{
  "arch": "wide_resnet",
  "train_examples": 90422,
  "image_size": 96,
  "translate": 0.06,
  "embedding_dim": 128,
  "kernel_size": 3,
  "avg_pool_shortcut": false,
  "am_softmax_scale": 30,
  "init": "xavier_uniform",
  "momentum": 0.95,
  "orthogonalizer": "polar_express",
  "max_steps": 11600,
  "lr_schedule": "wsd",
  "warmup_steps": 580
}
Rows from block 4, named by matrix and row number. Rows with one number belong to one channel. Each number is 50 + 10 x the weight over its row's rms, rounded and kept within 0 to 99. All counts start at 0. After the name is the row's rms in percent of the matrix's.
# convs0: first 3x3 conv (model.blocks.4.convs.0.weight, 256x256x3x3), inputs 230-239, a 3x3 kernel for each
# convs1: second 3x3 conv (model.blocks.4.convs.1.weight, 256x256x3x3, transposed), outputs 230-239, a 3x3 kernel for each
convs0.176 096:45 54 64 47 57 67 60 52 83 65 44 53 44 52 54 53 40 45 42 40 47 58 57 50 53 53 51 44 44 62 63 60 70 54 59 50 53 41 40 57 49 37 48 45 41 52 36 40 48 63 49 56 43 44 40 47 41 50 55 46 58 50 37 39 43 56 51 43 59 30 28 48 45 55 44 48 46 48 55 42 38 47 37 49 41 38 63 44 33 60
convs0.177 097:63 55 50 64 46 38 64 63 54 44 60 45 42 41 46 58 52 45 60 60 55 48 42 47 55 57 32 55 35 39 27 28 40 42 48 45 58 56 56 48 50 54 46 45 49 53 59 37 39 58 49 34 37 51 51 44 49 41 62 44 31 42 35 58 50 40 52 52 58 33 31 33 35 45 50 41 35 38 44 38 43 42 66 54 49 56 59 54 40 55
convs0.178 098:59 54 54 52 38 57 56 54 47 50 43 53 66 54 48 44 43 51 49 54 62 60 20 56 59 41 52 27 45 74 44 38 44 57 70 51 41 51 40 47 55 49 52 55 34 41 56 39 38 50 59 46 45 71 49 49 43 39 62 49 41 46 48 67 66 53 47 56 64 54 38 47 41 49 39 51 54 59 42 55 47 46 39 41 56 47 59 45 63 65
convs0.179 103:56 46 47 52 46 50 53 48 54 41 38 44 57 52 47 64 56 48 53 61 45 53 57 59 40 69 81 61 39 33 65 57 49 72 47 48 56 41 51 58 53 47 61 52 46 37 40 46 52 49 56 63 42 52 31 59 63 46 63 51 54 67 50 51 38 36 51 32 48 35 51 67 53 50 52 50 57 60 45 59 59 53 57 42 61 62 54 48 47 48
convs0.180 102:41 38 54 33 48 40 52 51 57 45 52 56 64 42 70 33 41 35 53 38 63 42 67 55 32 46 71 55 45 44 58 24 62 66 50 60 54 60 48 46 39 52 48 53 60 50 61 38 47 55 48 55 62 57 59 71 71 52 49 57 58 36 38 47 63 60 43 60 43 49 71 44 33 41 19 46 54 52 35 41 42 49 23 53 61 58 66 34 53 56
convs0.181 102:55 47 16 66 51 22 74 50 25 47 46 54 32 58 50 58 46 42 72 66 32 86 58 32 75 46 38 35 53 49 40 30 54 51 47 40 53 49 43 50 54 39 51 43 33 44 56 54 46 58 65 38 57 50 24 44 49 37 49 65 52 61 54 41 35 50 55 47 49 59 43 51 52 55 52 56 44 41 65 51 51 46 40 62 38 45 61 53 37 49
convs0.182 100:56 69 44 63 44 59 55 48 49 55 56 44 59 45 50 50 57 54 32 49 66 48 64 72 46 54 51 48 42 46 56 61 39 43 45 55 48 50 40 54 51 37 56 49 34 42 48 52 48 45 44 69 58 48 53 63 64 67 69 62 52 77 60 43 32 57 50 45 64 47 50 42 57 36 49 56 41 61 64 74 61 30 35 38 52 50 50 60 58 54
convs0.183 105:46 56 53 43 55 79 30 36 45 46 53 48 51 63 64 42 40 50 39 68 79 44 41 62 68 40 54 62 48 41 65 45 36 46 68 59 57 44 44 60 38 49 48 51 60 42 31 37 53 56 29 65 51 50 44 39 48 42 48 34 46 57 42 51 43 54 54 41 54 58 41 47 46 54 48 47 38 72 36 42 50 57 23 24 57 54 35 43 53 33
convs0.184 098:56 51 53 53 51 47 54 47 47 35 47 47 46 52 48 53 51 44 64 54 47 53 41 45 52 52 40 28 39 37 27 28 30 29 38 40 62 62 56 65 60 53 62 58 52 54 54 54 60 54 53 59 55 61 46 55 62 55 58 58 51 59 53 61 57 61 54 57 60 46 57 59 49 50 50 57 55 55 45 47 49 39 30 36 52 37 43 59 51 62
convs0.185 097:41 56 59 56 50 58 44 35 55 53 59 45 47 61 62 51 61 50 32 44 28 53 37 28 34 72 47 56 35 64 33 60 55 48 30 34 44 53 42 51 51 57 59 42 55 52 45 35 40 44 57 43 56 46 54 58 60 39 62 60 62 59 42 42 45 37 58 52 61 38 57 50 58 59 54 55 55 58 80 69 53 44 64 50 54 30 48 44 60 47
convs0.186 104:37 48 44 58 53 57 49 58 46 56 52 48 56 35 40 60 52 43 47 56 46 56 55 46 38 39 49 52 36 48 56 38 41 55 49 39 53 47 46 62 34 48 61 52 36 31 35 42 39 33 43 49 40 41 40 44 40 36 20 29 47 55 46 43 60 56 59 56 58 70 50 41 43 45 47 53 47 48 54 47 50 47 42 39 50 34 44 42 53 41
convs0.187 097:56 47 43 51 75 38 45 70 78 62 55 73 60 27 45 37 42 64 57 40 51 52 67 47 53 59 49 43 61 56 32 70 62 57 66 61 39 46 40 57 35 48 51 40 42 43 64 74 56 43 52 43 71 38 49 59 45 42 27 53 40 81 50 40 43 55 62 55 50 31 46 47 49 62 30 44 42 31 36 37 53 32 51 56 50 52 43 51 66 59
convs0.188 105:42 47 43 51 51 50 65 56 51 55 40 61 53 52 29 35 59 56 42 29 46 65 55 50 64 60 33 39 45 58 57 73 53 52 53 36 56 67 52 53 54 43 37 51 52 41 37 56 56 52 64 36 61 66 30 59 56 48 57 51 25 73 66 38 46 49 49 33 50 58 38 30 57 55 48 53 46 54 39 58 52 64 57 45 47 51 58 72 58 31
convs0.189 098:37 41 45 54 48 49 65 55 34 50 39 44 55 46 43 47 45 45 39 44 36 41 66 46 50 57 51 68 57 54 39 68 73 41 65 54 41 45 48 32 36 74 35 46 40 40 50 51 37 45 56 55 67 44 44 51 40 68 47 69 62 52 54 37 51 49 47 66 40 41 52 42 57 44 34 39 53 52 49 63 43 65 66 53 43 52 41 38 36 22
convs0.190 100:58 34 57 40 58 59 53 36 23 39 64 48 64 52 55 51 54 45 58 55 78 56 83 52 50 44 36 79 43 70 39 52 44 43 49 46 42 44 41 44 35 45 51 57 52 42 57 65 47 66 75 48 75 44 36 48 25 67 30 39 59 49 32 46 52 48 44 49 46 57 52 65 61 57 43 43 30 41 57 55 46 48 27 20 55 71 63 49 61 61
convs0.191 098:32 51 67 50 44 55 48 51 58 50 58 45 48 60 55 47 38 52 34 39 49 46 58 43 50 61 59 48 29 42 46 54 51 62 42 55 48 46 39 41 67 43 49 67 48 66 44 60 65 52 54 60 60 44 60 42 41 54 50 41 57 59 30 51 46 39 55 50 43 61 47 36 51 71 57 44 62 53 39 40 58 55 57 51 57 41 42 51 51 49
convs0.192 101:38 36 60 46 41 61 27 36 48 55 54 48 60 41 40 60 56 53 42 50 57 46 46 46 36 38 46 37 69 49 35 51 65 34 37 76 56 39 59 43 47 59 41 40 40 43 40 45 54 33 43 48 39 48 47 36 40 47 42 45 41 47 44 51 45 44 56 41 41 51 51 37 41 57 53 43 57 54 38 51 46 47 65 55 43 52 53 48 48 44
convs0.193 102:42 40 42 60 27 77 50 37 47 46 39 69 46 58 32 64 50 43 49 54 63 31 34 70 44 56 65 65 52 41 73 48 49 44 52 53 53 51 56 46 45 39 42 47 60 39 37 55 71 31 41 45 49 50 34 34 59 55 38 15 51 58 61 67 43 23 35 45 56 33 51 53 41 52 51 60 52 36 50 51 47 57 46 40 52 45 26 49 47 55
convs0.194 101:39 48 49 52 43 43 45 44 46 58 41 62 53 46 57 65 34 55 44 54 43 43 68 52 32 60 41 71 55 34 54 49 30 45 65 42 65 61 39 68 64 45 40 67 45 68 50 49 67 63 52 49 30 48 60 56 24 54 77 32 39 62 41 61 41 56 43 39 57 39 52 54 43 52 52 50 61 60 57 70 57 46 50 35 62 61 57 63 40 35
convs0.195 101:39 49 51 43 51 23 45 56 73 57 46 37 58 58 51 63 53 55 53 41 45 47 48 47 63 41 41 40 38 50 42 66 64 70 59 45 55 38 65 59 36 47 46 49 71 50 57 52 42 46 45 54 39 74 33 44 49 39 47 45 58 37 86 57 47 39 41 67 65 58 73 49 45 39 48 41 38 46 40 44 54 49 37 36 49 51 44 41 61 60
convs0.196 097:55 42 50 52 51 51 48 60 47 38 31 54 57 57 49 51 47 58 31 49 36 42 55 42 51 66 53 41 33 16 68 66 32 39 54 59 47 67 54 51 63 52 43 43 43 37 45 50 41 46 55 61 47 50 25 34 37 55 62 67 68 77 57 49 52 41 41 36 36 53 44 43 16 22 31 25 28 30 48 47 57 50 48 57 46 46 60 32 50 34
convs0.197 096:38 45 47 55 60 44 55 83 65 42 55 41 50 62 54 61 55 59 65 51 60 41 65 55 27 36 35 31 26 50 28 55 57 37 61 41 49 49 54 39 44 40 26 29 53 38 48 39 32 35 43 48 52 48 34 40 33 48 49 50 40 58 43 54 49 54 48 56 50 45 44 63 43 51 53 55 57 63 60 59 62 44 36 45 58 53 43 63 60 45
convs0.198 106:46 68 47 61 21 81 41 42 71 42 48 46 48 60 44 48 66 55 53 40 53 74 19 57 33 41 31 41 58 23 46 47 36 26 64 44 53 54 41 51 41 46 48 49 36 51 52 52 52 30 52 36 49 59 34 65 61 77 22 88 50 35 53 47 42 68 27 70 47 50 36 69 55 58 37 50 38 49 61 37 51 43 28 41 47 38 57 47 47 63
convs0.199 098:52 50 65 52 35 76 51 55 60 38 59 45 46 57 47 49 42 47 58 46 49 40 63 59 53 67 39 51 63 49 49 56 39 36 44 33 48 42 54 47 52 49 40 57 63 27 36 55 46 59 61 53 60 50 51 57 66 57 32 41 48 44 46 36 37 45 41 54 47 60 61 70 55 53 64 65 63 55 64 72 53 65 40 50 45 39 69 41 48 66
convs0.200 099:46 56 51 74 45 55 41 60 25 36 54 80 43 41 59 48 29 56 51 36 52 71 43 45 58 51 22 29 65 54 40 46 46 30 49 41 66 45 49 50 62 42 67 46 49 33 67 43 53 51 60 30 44 56 44 51 62 71 69 64 49 47 39 56 45 52 49 50 52 69 65 34 37 41 55 51 49 38 54 46 59 43 45 66 51 47 53 54 60 28
convs0.201 101:45 63 62 50 44 45 39 51 41 53 56 48 53 52 49 57 37 54 60 69 48 55 25 56 56 49 33 58 54 57 30 56 40 50 50 54 52 46 56 60 48 62 52 50 45 30 56 34 50 46 52 37 48 46 46 42 49 41 52 34 49 38 50 75 55 58 60 50 63 65 55 25 54 60 54 49 57 41 41 55 57 74 51 64 44 46 66 55 65 62
convs0.202 099:57 67 39 59 38 52 43 27 76 56 50 47 52 53 54 29 64 36 56 46 53 59 59 74 59 47 49 54 42 63 56 52 28 54 74 25 41 45 47 60 59 52 35 48 58 43 40 50 64 39 52 34 66 41 25 27 48 61 50 51 36 56 46 45 36 41 47 48 50 56 46 43 33 52 40 54 46 57 46 43 32 40 51 39 30 53 41 44 50 46
convs0.203 097:53 46 58 50 53 61 67 63 37 58 59 47 58 53 54 47 46 59 47 40 66 33 34 36 38 49 30 52 53 75 26 41 65 40 54 46 47 43 53 50 39 41 61 49 58 49 41 54 53 39 44 48 61 38 49 51 41 37 55 41 46 44 48 42 28 54 43 51 42 39 66 46 55 53 55 40 53 47 58 53 56 65 55 46 59 46 58 46 54 62
convs0.204 104:50 49 55 43 27 21 67 80 82 44 40 43 42 53 46 61 45 43 39 45 37 42 18 14 61 93 87 60 61 45 45 53 49 35 37 50 42 48 50 53 55 42 44 47 64 50 54 41 47 57 58 45 44 68 46 69 66 59 49 53 31 33 53 64 68 52 59 52 44 47 41 30 44 40 42 59 47 46 45 51 42 57 66 58 41 63 53 34 25 36
convs0.205 098:45 53 26 47 52 51 32 68 52 38 69 61 63 49 53 50 58 51 41 50 54 58 68 63 31 51 52 49 65 44 56 53 51 17 30 42 44 39 35 46 47 43 35 50 44 36 42 61 49 59 46 41 56 59 44 66 58 43 57 61 28 51 49 58 46 53 43 39 37 63 57 56 46 38 56 56 54 52 36 45 51 58 46 42 50 50 35 54 54 61
convs0.206 097:54 58 41 43 41 48 46 46 30 44 45 46 41 43 67 52 62 64 52 64 44 34 54 36 56 38 44 40 63 60 34 50 64 51 46 36 49 60 44 44 43 37 38 60 44 64 62 63 56 80 70 64 48 42 61 67 57 44 54 70 48 59 41 57 55 47 48 44 23 58 34 59 51 43 39 47 49 63 53 54 67 49 36 51 43 17 41 35 48 76
convs0.207 098:35 40 54 54 48 32 55 60 36 63 32 45 51 47 35 45 58 47 29 56 34 43 52 30 46 62 51 50 57 52 53 45 53 63 39 44 49 53 50 31 43 39 39 37 32 47 58 60 48 36 43 46 48 54 34 49 62 63 63 49 38 72 51 39 52 38 58 60 38 42 54 49 49 39 44 59 53 65 45 48 53 48 46 34 58 77 72 45 75 37
convs0.208 100:34 64 64 46 33 44 41 68 45 46 59 43 48 52 58 50 55 53 60 49 67 64 54 29 29 51 38 65 31 63 42 48 73 43 47 35 26 45 50 47 60 57 37 44 63 50 53 40 35 47 45 81 48 59 59 53 49 44 50 45 72 56 27 36 56 51 55 66 51 44 36 44 25 46 53 40 31 57 32 44 57 42 48 40 51 57 51 35 55 65
convs0.209 098:53 48 51 25 48 56 55 46 59 46 52 42 50 57 52 49 39 51 53 48 38 59 40 30 60 46 39 40 48 47 63 46 47 44 43 43 56 47 57 37 41 57 47 52 42 25 60 35 45 67 42 38 50 30 40 56 51 47 67 52 38 33 46 56 37 48 70 50 60 53 61 51 34 40 53 39 47 60 52 78 54 43 62 46 41 48 52 50 48 61
convs0.210 097:51 42 45 60 53 43 55 50 59 59 49 64 49 53 62 46 40 56 28 52 31 47 60 35 65 42 40 45 42 52 27 53 32 43 32 48 46 42 47 33 40 41 32 32 50 52 55 54 37 69 49 43 47 43 37 45 45 41 75 59 48 56 59 48 53 60 56 31 53 45 51 62 43 42 51 49 61 58 65 59 45 40 35 48 68 71 53 68 59 46
convs0.211 102:44 61 36 60 58 31 57 56 33 46 46 62 61 48 31 42 49 45 65 76 45 50 48 30 52 35 48 66 64 70 39 46 59 48 41 48 43 59 47 41 34 58 60 46 46 42 64 60 43 37 20 60 66 63 56 41 82 58 50 25 48 63 46 68 33 50 41 32 54 39 48 26 44 61 60 42 40 43 47 46 50 43 30 36 52 59 64 50 44 37
convs0.212 095:60 43 50 44 41 55 49 27 52 45 68 61 40 64 54 49 54 56 45 51 67 53 56 68 42 31 51 42 69 64 23 56 72 27 37 63 42 51 47 52 51 51 39 63 39 43 50 31 45 58 29 50 49 60 34 46 52 20 43 64 51 47 58 39 56 65 47 44 51 51 32 57 38 43 36 39 47 42 44 49 35 39 73 66 51 48 48 61 36 31
convs0.213 102:38 49 56 38 53 35 45 39 58 52 43 48 57 56 66 56 47 53 28 58 61 49 47 31 39 36 41 40 79 43 48 91 29 66 58 24 51 64 57 40 54 57 46 45 44 55 55 46 43 44 41 41 57 72 33 35 41 50 47 38 43 60 43 46 53 47 50 46 53 50 39 40 49 42 39 62 45 35 51 41 52 51 57 43 54 50 53 40 34 45
convs1.176 097:51 49 52 45 57 61 35 49 61 40 48 41 49 56 41 50 60 47 43 54 62 51 51 56 52 54 50 46 35 47 48 36 45 44 40 49 50 52 40 46 46 45 39 61 56 62 53 56 42 39 57 37 44 57 37 48 51 36 56 49 43 37 49 61 54 62 44 42 45 51 41 61 38 57 48 48 38 31 40 41 27 48 44 45 52 36 44 54 59 40
convs1.177 100:50 43 49 50 49 55 48 47 56 46 38 61 43 46 39 62 57 55 65 57 64 68 55 44 58 64 50 52 56 55 52 45 47 53 52 60 43 50 48 47 34 39 44 37 47 43 53 38 59 71 48 42 39 44 51 42 35 44 49 57 35 59 50 44 58 55 42 44 30 38 48 45 39 36 40 47 42 41 42 54 64 48 47 50 75 79 84 45 46 53
convs1.178 081:46 73 60 58 40 48 57 47 46 54 61 65 49 40 39 60 41 55 68 61 60 56 60 50 52 33 42 49 57 54 48 51 31 49 53 39 37 55 53 59 35 50 45 51 53 51 50 58 57 40 35 42 37 60 62 68 48 28 39 57 46 43 46 63 56 47 54 42 42 49 45 41 56 54 65 51 57 44 56 66 65 31 45 36 55 60 49 46 51 54
convs1.179 103:40 55 44 38 52 44 47 55 44 57 52 63 66 54 59 76 49 56 47 42 51 52 45 46 34 47 53 55 53 55 45 45 60 48 46 62 63 73 57 67 60 54 71 52 48 38 42 41 43 50 31 62 48 51 31 48 51 38 44 52 41 46 46 20 52 47 54 44 37 44 51 51 36 45 50 28 52 65 35 48 43 51 66 43 41 59 50 47 64 40
convs1.180 103:41 54 51 56 45 57 69 65 71 70 51 49 64 60 70 52 52 54 27 61 41 61 51 43 56 34 41 45 49 48 33 50 22 38 53 39 43 48 60 49 68 54 50 51 30 34 25 39 70 51 60 61 51 52 58 47 30 55 56 67 35 47 44 54 60 57 51 63 46 50 54 32 48 51 67 54 38 42 43 52 64 60 61 67 50 45 39 65 53 53
convs1.181 115:42 44 69 42 42 54 49 43 51 39 35 58 56 61 48 46 65 41 49 42 51 49 47 36 49 60 34 68 54 51 61 56 42 73 45 39 63 40 50 39 33 49 55 40 63 49 55 31 65 35 38 67 44 59 42 52 55 59 41 50 52 43 54 42 42 46 48 57 51 52 49 41 49 49 31 55 42 44 55 58 49 39 59 49 40 60 48 50 53 41
convs1.182 109:34 47 54 56 55 49 63 30 40 40 38 50 54 65 53 55 52 42 51 51 49 52 49 53 49 61 41 62 63 63 59 35 61 71 30 39 67 56 50 54 28 40 58 51 44 40 66 38 50 76 57 42 51 29 49 50 43 44 36 40 45 62 53 46 43 40 42 46 51 53 56 71 73 69 67 69 60 60 32 28 46 52 46 56 50 35 39 68 55 47
convs1.183 115:48 50 62 57 43 31 56 46 28 51 51 60 36 35 52 41 53 40 58 56 42 41 63 39 36 45 38 57 54 56 57 35 69 49 57 44 58 58 64 41 39 42 52 55 49 48 48 44 38 45 52 47 52 48 54 55 69 59 55 53 33 43 47 33 50 44 52 40 24 59 54 38 55 69 44 66 65 66 58 60 51 54 59 41 47 56 49 46 50 59
convs1.184 111:56 47 38 50 47 46 38 41 46 46 46 42 61 57 59 61 68 58 50 49 44 53 49 51 46 48 44 46 44 47 45 48 50 47 44 41 44 45 40 46 42 35 43 43 45 43 38 48 44 52 57 45 51 52 52 52 42 50 51 32 48 52 45 48 46 44 53 52 54 55 57 56 57 47 50 59 50 49 57 51 49 60 60 51 58 64 50 52 56 41
convs1.185 107:56 57 41 57 52 49 62 55 39 56 54 47 54 50 40 38 51 43 50 36 38 71 51 43 57 33 16 31 39 37 45 43 36 43 35 30 66 34 46 50 34 54 64 61 57 53 44 45 45 45 52 62 49 47 58 45 49 47 58 42 49 57 50 58 56 58 52 56 33 63 39 38 63 72 52 64 73 65 49 44 60 43 56 54 37 48 36 38 46 54
convs1.186 114:49 52 55 51 52 54 79 57 46 43 43 44 71 54 62 50 31 42 57 52 55 57 50 47 53 50 52 43 64 51 33 43 50 49 31 30 59 57 34 38 58 49 58 34 49 48 55 69 42 41 49 40 44 50 41 45 73 42 45 50 62 59 52 36 52 44 56 49 33 30 48 50 49 33 38 45 55 53 68 67 51 52 61 63 31 32 44 36 32 59
convs1.187 088:34 52 29 61 44 45 46 54 31 49 31 54 51 38 53 51 43 35 52 26 38 53 51 56 56 43 30 48 38 27 37 44 49 51 30 40 50 40 62 41 57 43 52 43 31 37 36 50 42 47 44 49 46 47 47 55 37 56 47 48 31 42 45 72 48 52 53 64 49 47 63 37 40 35 58 62 50 62 61 73 64 43 53 72 69 52 48 65 46 65
convs1.188 125:53 48 53 44 39 44 43 32 46 20 38 56 50 58 60 31 69 38 50 34 50 56 37 44 46 54 34 28 48 47 60 43 38 68 53 37 48 38 47 39 34 47 48 57 50 31 63 60 53 38 37 52 45 41 47 64 50 59 53 47 44 37 24 69 34 50 53 57 41 64 62 38 65 68 63 43 53 50 79 58 49 41 66 66 48 35 46 51 49 31
convs1.189 086:50 48 57 44 42 46 62 47 49 47 55 37 50 61 58 41 38 49 65 47 43 64 49 50 55 40 42 31 43 47 46 52 58 41 58 71 52 55 55 44 34 57 41 43 58 55 40 47 57 50 45 37 46 51 60 50 62 53 56 47 68 53 41 56 58 67 62 42 55 56 67 55 37 43 50 58 38 44 42 41 41 51 49 60 48 50 44 44 40 41
convs1.190 101:45 36 50 45 45 51 54 48 45 53 36 46 51 57 75 65 39 48 56 49 44 41 29 21 48 52 40 33 53 41 62 48 36 59 48 38 58 51 56 53 57 42 55 50 48 42 44 65 54 52 61 47 35 36 46 31 36 39 64 52 43 34 39 51 59 57 40 49 52 57 55 43 43 39 45 29 49 41 61 73 70 61 44 46 59 50 68 56 47 47
convs1.191 104:48 63 27 34 52 45 55 58 60 65 53 49 54 43 51 61 46 53 40 39 53 47 44 56 55 43 60 68 55 42 49 48 29 51 28 49 79 71 59 46 59 43 40 54 52 52 62 49 52 68 46 53 59 57 66 49 26 68 44 30 49 45 54 43 61 49 55 59 44 70 53 55 51 53 43 61 57 40 58 55 54 51 50 42 57 53 57 63 32 54
convs1.192 096:41 57 61 43 44 53 55 44 42 39 50 52 32 42 46 47 44 46 42 43 50 46 48 43 43 40 60 62 52 41 56 46 43 53 42 59 58 58 39 49 70 47 34 45 43 40 40 56 47 45 66 58 55 53 48 53 43 40 54 50 50 47 70 49 38 55 41 37 57 58 55 58 67 78 67 61 67 55 60 53 53 67 45 49 56 50 38 71 68 55
convs1.193 112:65 46 49 48 57 31 35 60 42 37 42 51 47 44 56 60 46 56 56 37 54 51 41 42 40 40 50 44 61 50 42 47 39 49 59 41 49 62 28 60 49 30 60 45 35 32 65 59 33 36 58 43 64 40 32 42 58 44 57 89 49 54 49 68 40 43 59 37 49 51 40 56 49 44 51 43 52 44 49 46 50 46 58 57 46 45 51 43 48 22
convs1.194 089:58 53 44 68 45 52 60 60 53 41 49 38 70 65 68 78 77 48 48 49 58 49 51 54 77 44 58 48 41 67 49 39 54 46 58 55 43 50 42 32 51 51 31 46 64 49 52 56 62 65 52 39 50 57 34 28 61 45 46 54 44 55 58 58 57 59 55 63 65 50 47 48 30 41 33 45 40 40 44 59 40 63 38 44 49 56 46 65 66 55
convs1.195 105:47 49 49 54 53 54 32 50 58 35 52 51 45 47 45 62 62 38 53 42 25 39 38 51 51 50 43 64 61 58 42 42 52 48 51 46 53 44 64 47 49 64 42 41 58 60 67 38 50 48 60 68 54 39 46 43 58 45 71 38 43 46 34 17 40 28 26 57 62 52 46 52 26 37 59 59 58 38 70 58 60 66 57 69 44 35 38 50 54 48
convs1.196 107:60 62 63 58 63 50 52 55 40 54 47 59 53 38 37 41 49 38 47 76 60 48 57 43 65 71 51 65 59 67 51 66 68 40 47 60 48 45 48 46 53 52 47 34 38 55 61 47 51 48 55 42 52 47 63 53 77 40 51 63 54 30 46 59 44 55 46 35 50 52 43 52 59 50 73 64 40 57 60 55 62 42 40 40 51 49 41 59 55 51
convs1.197 089:56 45 44 49 42 27 42 58 31 36 56 42 53 68 42 41 41 37 59 44 45 50 41 49 50 50 56 61 59 58 44 42 55 56 47 51 47 48 46 53 42 53 48 57 52 43 38 57 50 38 54 59 34 44 45 53 59 48 58 52 56 33 46 24 41 42 46 53 38 57 44 43 48 55 59 59 58 54 59 56 53 46 53 51 46 38 45 44 52 46
convs1.198 113:46 56 63 45 55 45 50 63 41 46 66 33 51 66 62 31 57 34 55 52 58 49 62 42 33 52 46 58 47 56 42 68 48 48 44 38 44 52 55 52 31 44 48 32 42 50 59 33 61 44 30 62 56 48 49 53 55 41 44 51 46 32 45 57 28 55 47 47 57 62 45 53 44 46 49 37 38 39 66 31 47 64 56 44 44 61 47 56 70 41
convs1.199 088:43 34 28 51 66 59 58 54 55 84 68 45 50 47 56 48 59 68 39 63 69 52 53 55 59 71 46 56 54 52 45 48 59 57 59 69 41 56 42 59 73 56 47 43 51 45 56 49 40 44 56 45 47 46 37 50 39 54 55 46 34 51 36 37 43 44 42 41 52 42 31 52 55 43 52 49 52 51 45 46 46 43 34 42 57 58 43 44 52 50
convs1.200 106:46 45 34 32 50 34 51 36 48 43 46 37 37 58 53 35 52 57 45 40 52 54 27 56 44 53 40 56 46 52 35 50 54 52 47 47 59 34 49 43 52 36 45 45 36 49 43 42 52 63 48 41 32 47 50 54 40 47 59 57 51 51 57 46 66 43 45 48 31 51 47 41 71 48 64 50 52 48 55 54 62 48 38 43 51 45 48 42 41 55
convs1.201 099:48 56 40 32 45 43 35 26 60 54 47 52 42 54 47 50 42 43 61 76 49 60 42 44 58 48 35 42 45 41 50 53 52 70 48 50 46 59 60 43 39 52 56 61 46 49 70 66 44 45 45 47 57 52 55 53 44 56 30 57 57 49 37 70 49 27 45 45 53 49 54 51 48 50 56 42 66 52 46 48 37 41 39 49 38 36 64 57 38 47
convs1.202 088:48 42 47 61 54 57 51 55 59 43 62 62 38 48 65 59 54 56 46 53 46 31 59 44 42 45 52 57 49 68 42 76 53 46 49 57 56 47 68 51 46 29 46 47 44 61 68 57 53 55 46 54 44 54 56 38 59 55 69 30 57 40 53 56 58 35 56 52 48 61 63 44 58 41 31 48 33 44 68 50 50 60 42 58 61 44 48 60 53 50
convs1.203 096:61 56 34 40 55 65 44 58 43 48 60 45 51 62 35 52 53 47 48 51 57 51 66 58 34 40 53 37 36 51 47 39 50 51 44 52 61 38 42 62 49 60 53 68 45 54 55 44 40 38 57 43 47 58 63 33 63 41 42 45 51 47 39 56 37 54 42 36 40 51 40 49 43 57 55 44 48 54 52 40 50 42 33 63 49 30 58 53 50 49
convs1.204 115:53 39 59 39 36 52 49 44 49 69 74 56 52 47 55 49 62 59 46 49 30 55 48 66 52 69 69 57 43 51 52 54 39 43 42 49 51 54 48 48 46 68 43 37 25 44 45 48 51 36 41 56 36 43 65 59 60 46 46 51 43 49 56 47 48 56 60 67 46 48 44 53 61 69 58 50 60 50 49 60 59 26 28 38 37 39 62 53 59 63
convs1.205 093:50 52 43 62 57 42 44 61 44 52 42 48 55 60 38 78 51 50 67 46 34 51 60 41 45 43 54 51 49 60 63 71 60 49 64 54 57 49 53 65 59 48 40 48 55 39 43 61 48 42 53 50 42 68 52 61 41 62 50 52 52 46 62 32 47 59 38 47 69 46 62 55 69 80 73 63 72 76 44 58 48 62 44 48 52 42 57 58 46 68
convs1.206 103:54 43 44 24 74 71 50 64 61 46 45 54 35 41 35 49 49 67 44 58 54 53 56 48 51 55 49 38 28 30 38 45 49 51 37 50 36 36 39 55 57 63 57 57 60 41 31 29 32 55 56 71 35 78 35 33 56 51 51 37 29 46 46 70 37 35 34 34 48 57 48 62 58 62 45 55 47 35 61 52 57 69 57 46 50 54 74 43 48 55
convs1.207 089:41 47 71 53 42 55 62 56 68 41 61 54 51 50 36 62 52 47 35 43 50 51 52 52 64 61 53 74 64 50 49 57 44 51 48 36 56 35 44 56 52 40 51 48 49 60 62 56 42 48 54 40 50 40 60 52 56 39 41 53 46 57 50 43 32 61 44 67 63 41 42 36 55 30 39 51 39 40 57 58 57 51 45 44 63 32 40 69 51 53
convs1.208 095:45 44 59 49 42 41 40 53 50 58 34 36 62 46 56 60 80 52 51 61 59 59 55 54 38 48 47 34 50 46 51 60 41 59 52 45 51 52 44 35 45 45 59 39 57 41 64 48 57 38 38 29 49 42 62 60 48 58 84 38 59 48 34 55 47 48 22 55 37 62 46 35 61 67 64 61 72 57 39 63 51 72 61 64 48 53 56 57 51 49
convs1.209 089:57 53 56 60 63 56 45 55 55 55 47 47 48 37 51 40 62 60 51 55 48 65 50 54 68 41 37 67 63 43 50 62 58 58 44 46 64 42 72 38 59 50 51 49 51 62 53 50 57 77 57 62 74 55 61 41 32 49 39 29 47 55 61 34 57 43 53 65 34 37 62 62 53 49 37 50 63 50 54 44 63 40 52 51 45 44 52 57 60 52
convs1.210 087:49 47 49 37 48 55 47 38 30 38 36 52 43 36 56 58 49 45 43 51 61 35 47 51 49 57 74 44 54 41 51 53 62 53 61 58 63 45 51 83 56 62 76 67 60 51 52 68 36 60 57 57 59 56 50 31 31 38 45 35 35 39 46 52 50 41 49 53 55 43 70 61 53 41 42 48 46 54 63 62 60 43 55 49 42 45 44 41 39 59
convs1.211 076:73 43 38 51 46 48 69 46 62 57 44 29 40 50 74 80 57 65 53 55 36 47 59 44 54 53 30 61 58 52 52 52 31 60 45 47 43 53 59 48 36 54 43 66 63 50 57 41 56 36 32 41 45 54 41 74 44 46 36 38 46 54 38 53 41 57 64 47 45 71 49 65 59 44 51 59 67 48 46 55 55 54 35 37 59 64 66 62 56 50
convs1.212 081:37 39 43 45 52 60 42 49 47 54 45 29 56 67 41 48 68 50 43 47 59 49 53 56 57 61 66 57 52 63 42 39 52 47 58 64 61 53 45 34 49 36 36 55 53 55 33 38 54 52 56 61 37 38 58 45 48 71 38 58 54 57 38 43 68 56 49 47 45 47 50 65 40 60 51 62 56 54 52 57 45 44 47 61 38 43 57 48 46 61
convs1.213 076:50 50 56 47 59 50 49 55 38 41 53 61 53 79 51 48 43 34 60 44 58 48 35 44 45 67 50 49 48 56 38 41 58 45 43 52 52 44 54 57 52 55 53 49 57 54 53 44 49 50 41 48 43 41 63 53 71 61 63 66 67 57 71 65 58 56 55 62 50 52 45 34 49 61 58 55 60 51 58 59 63 48 58 29 94 76 56 67 53 41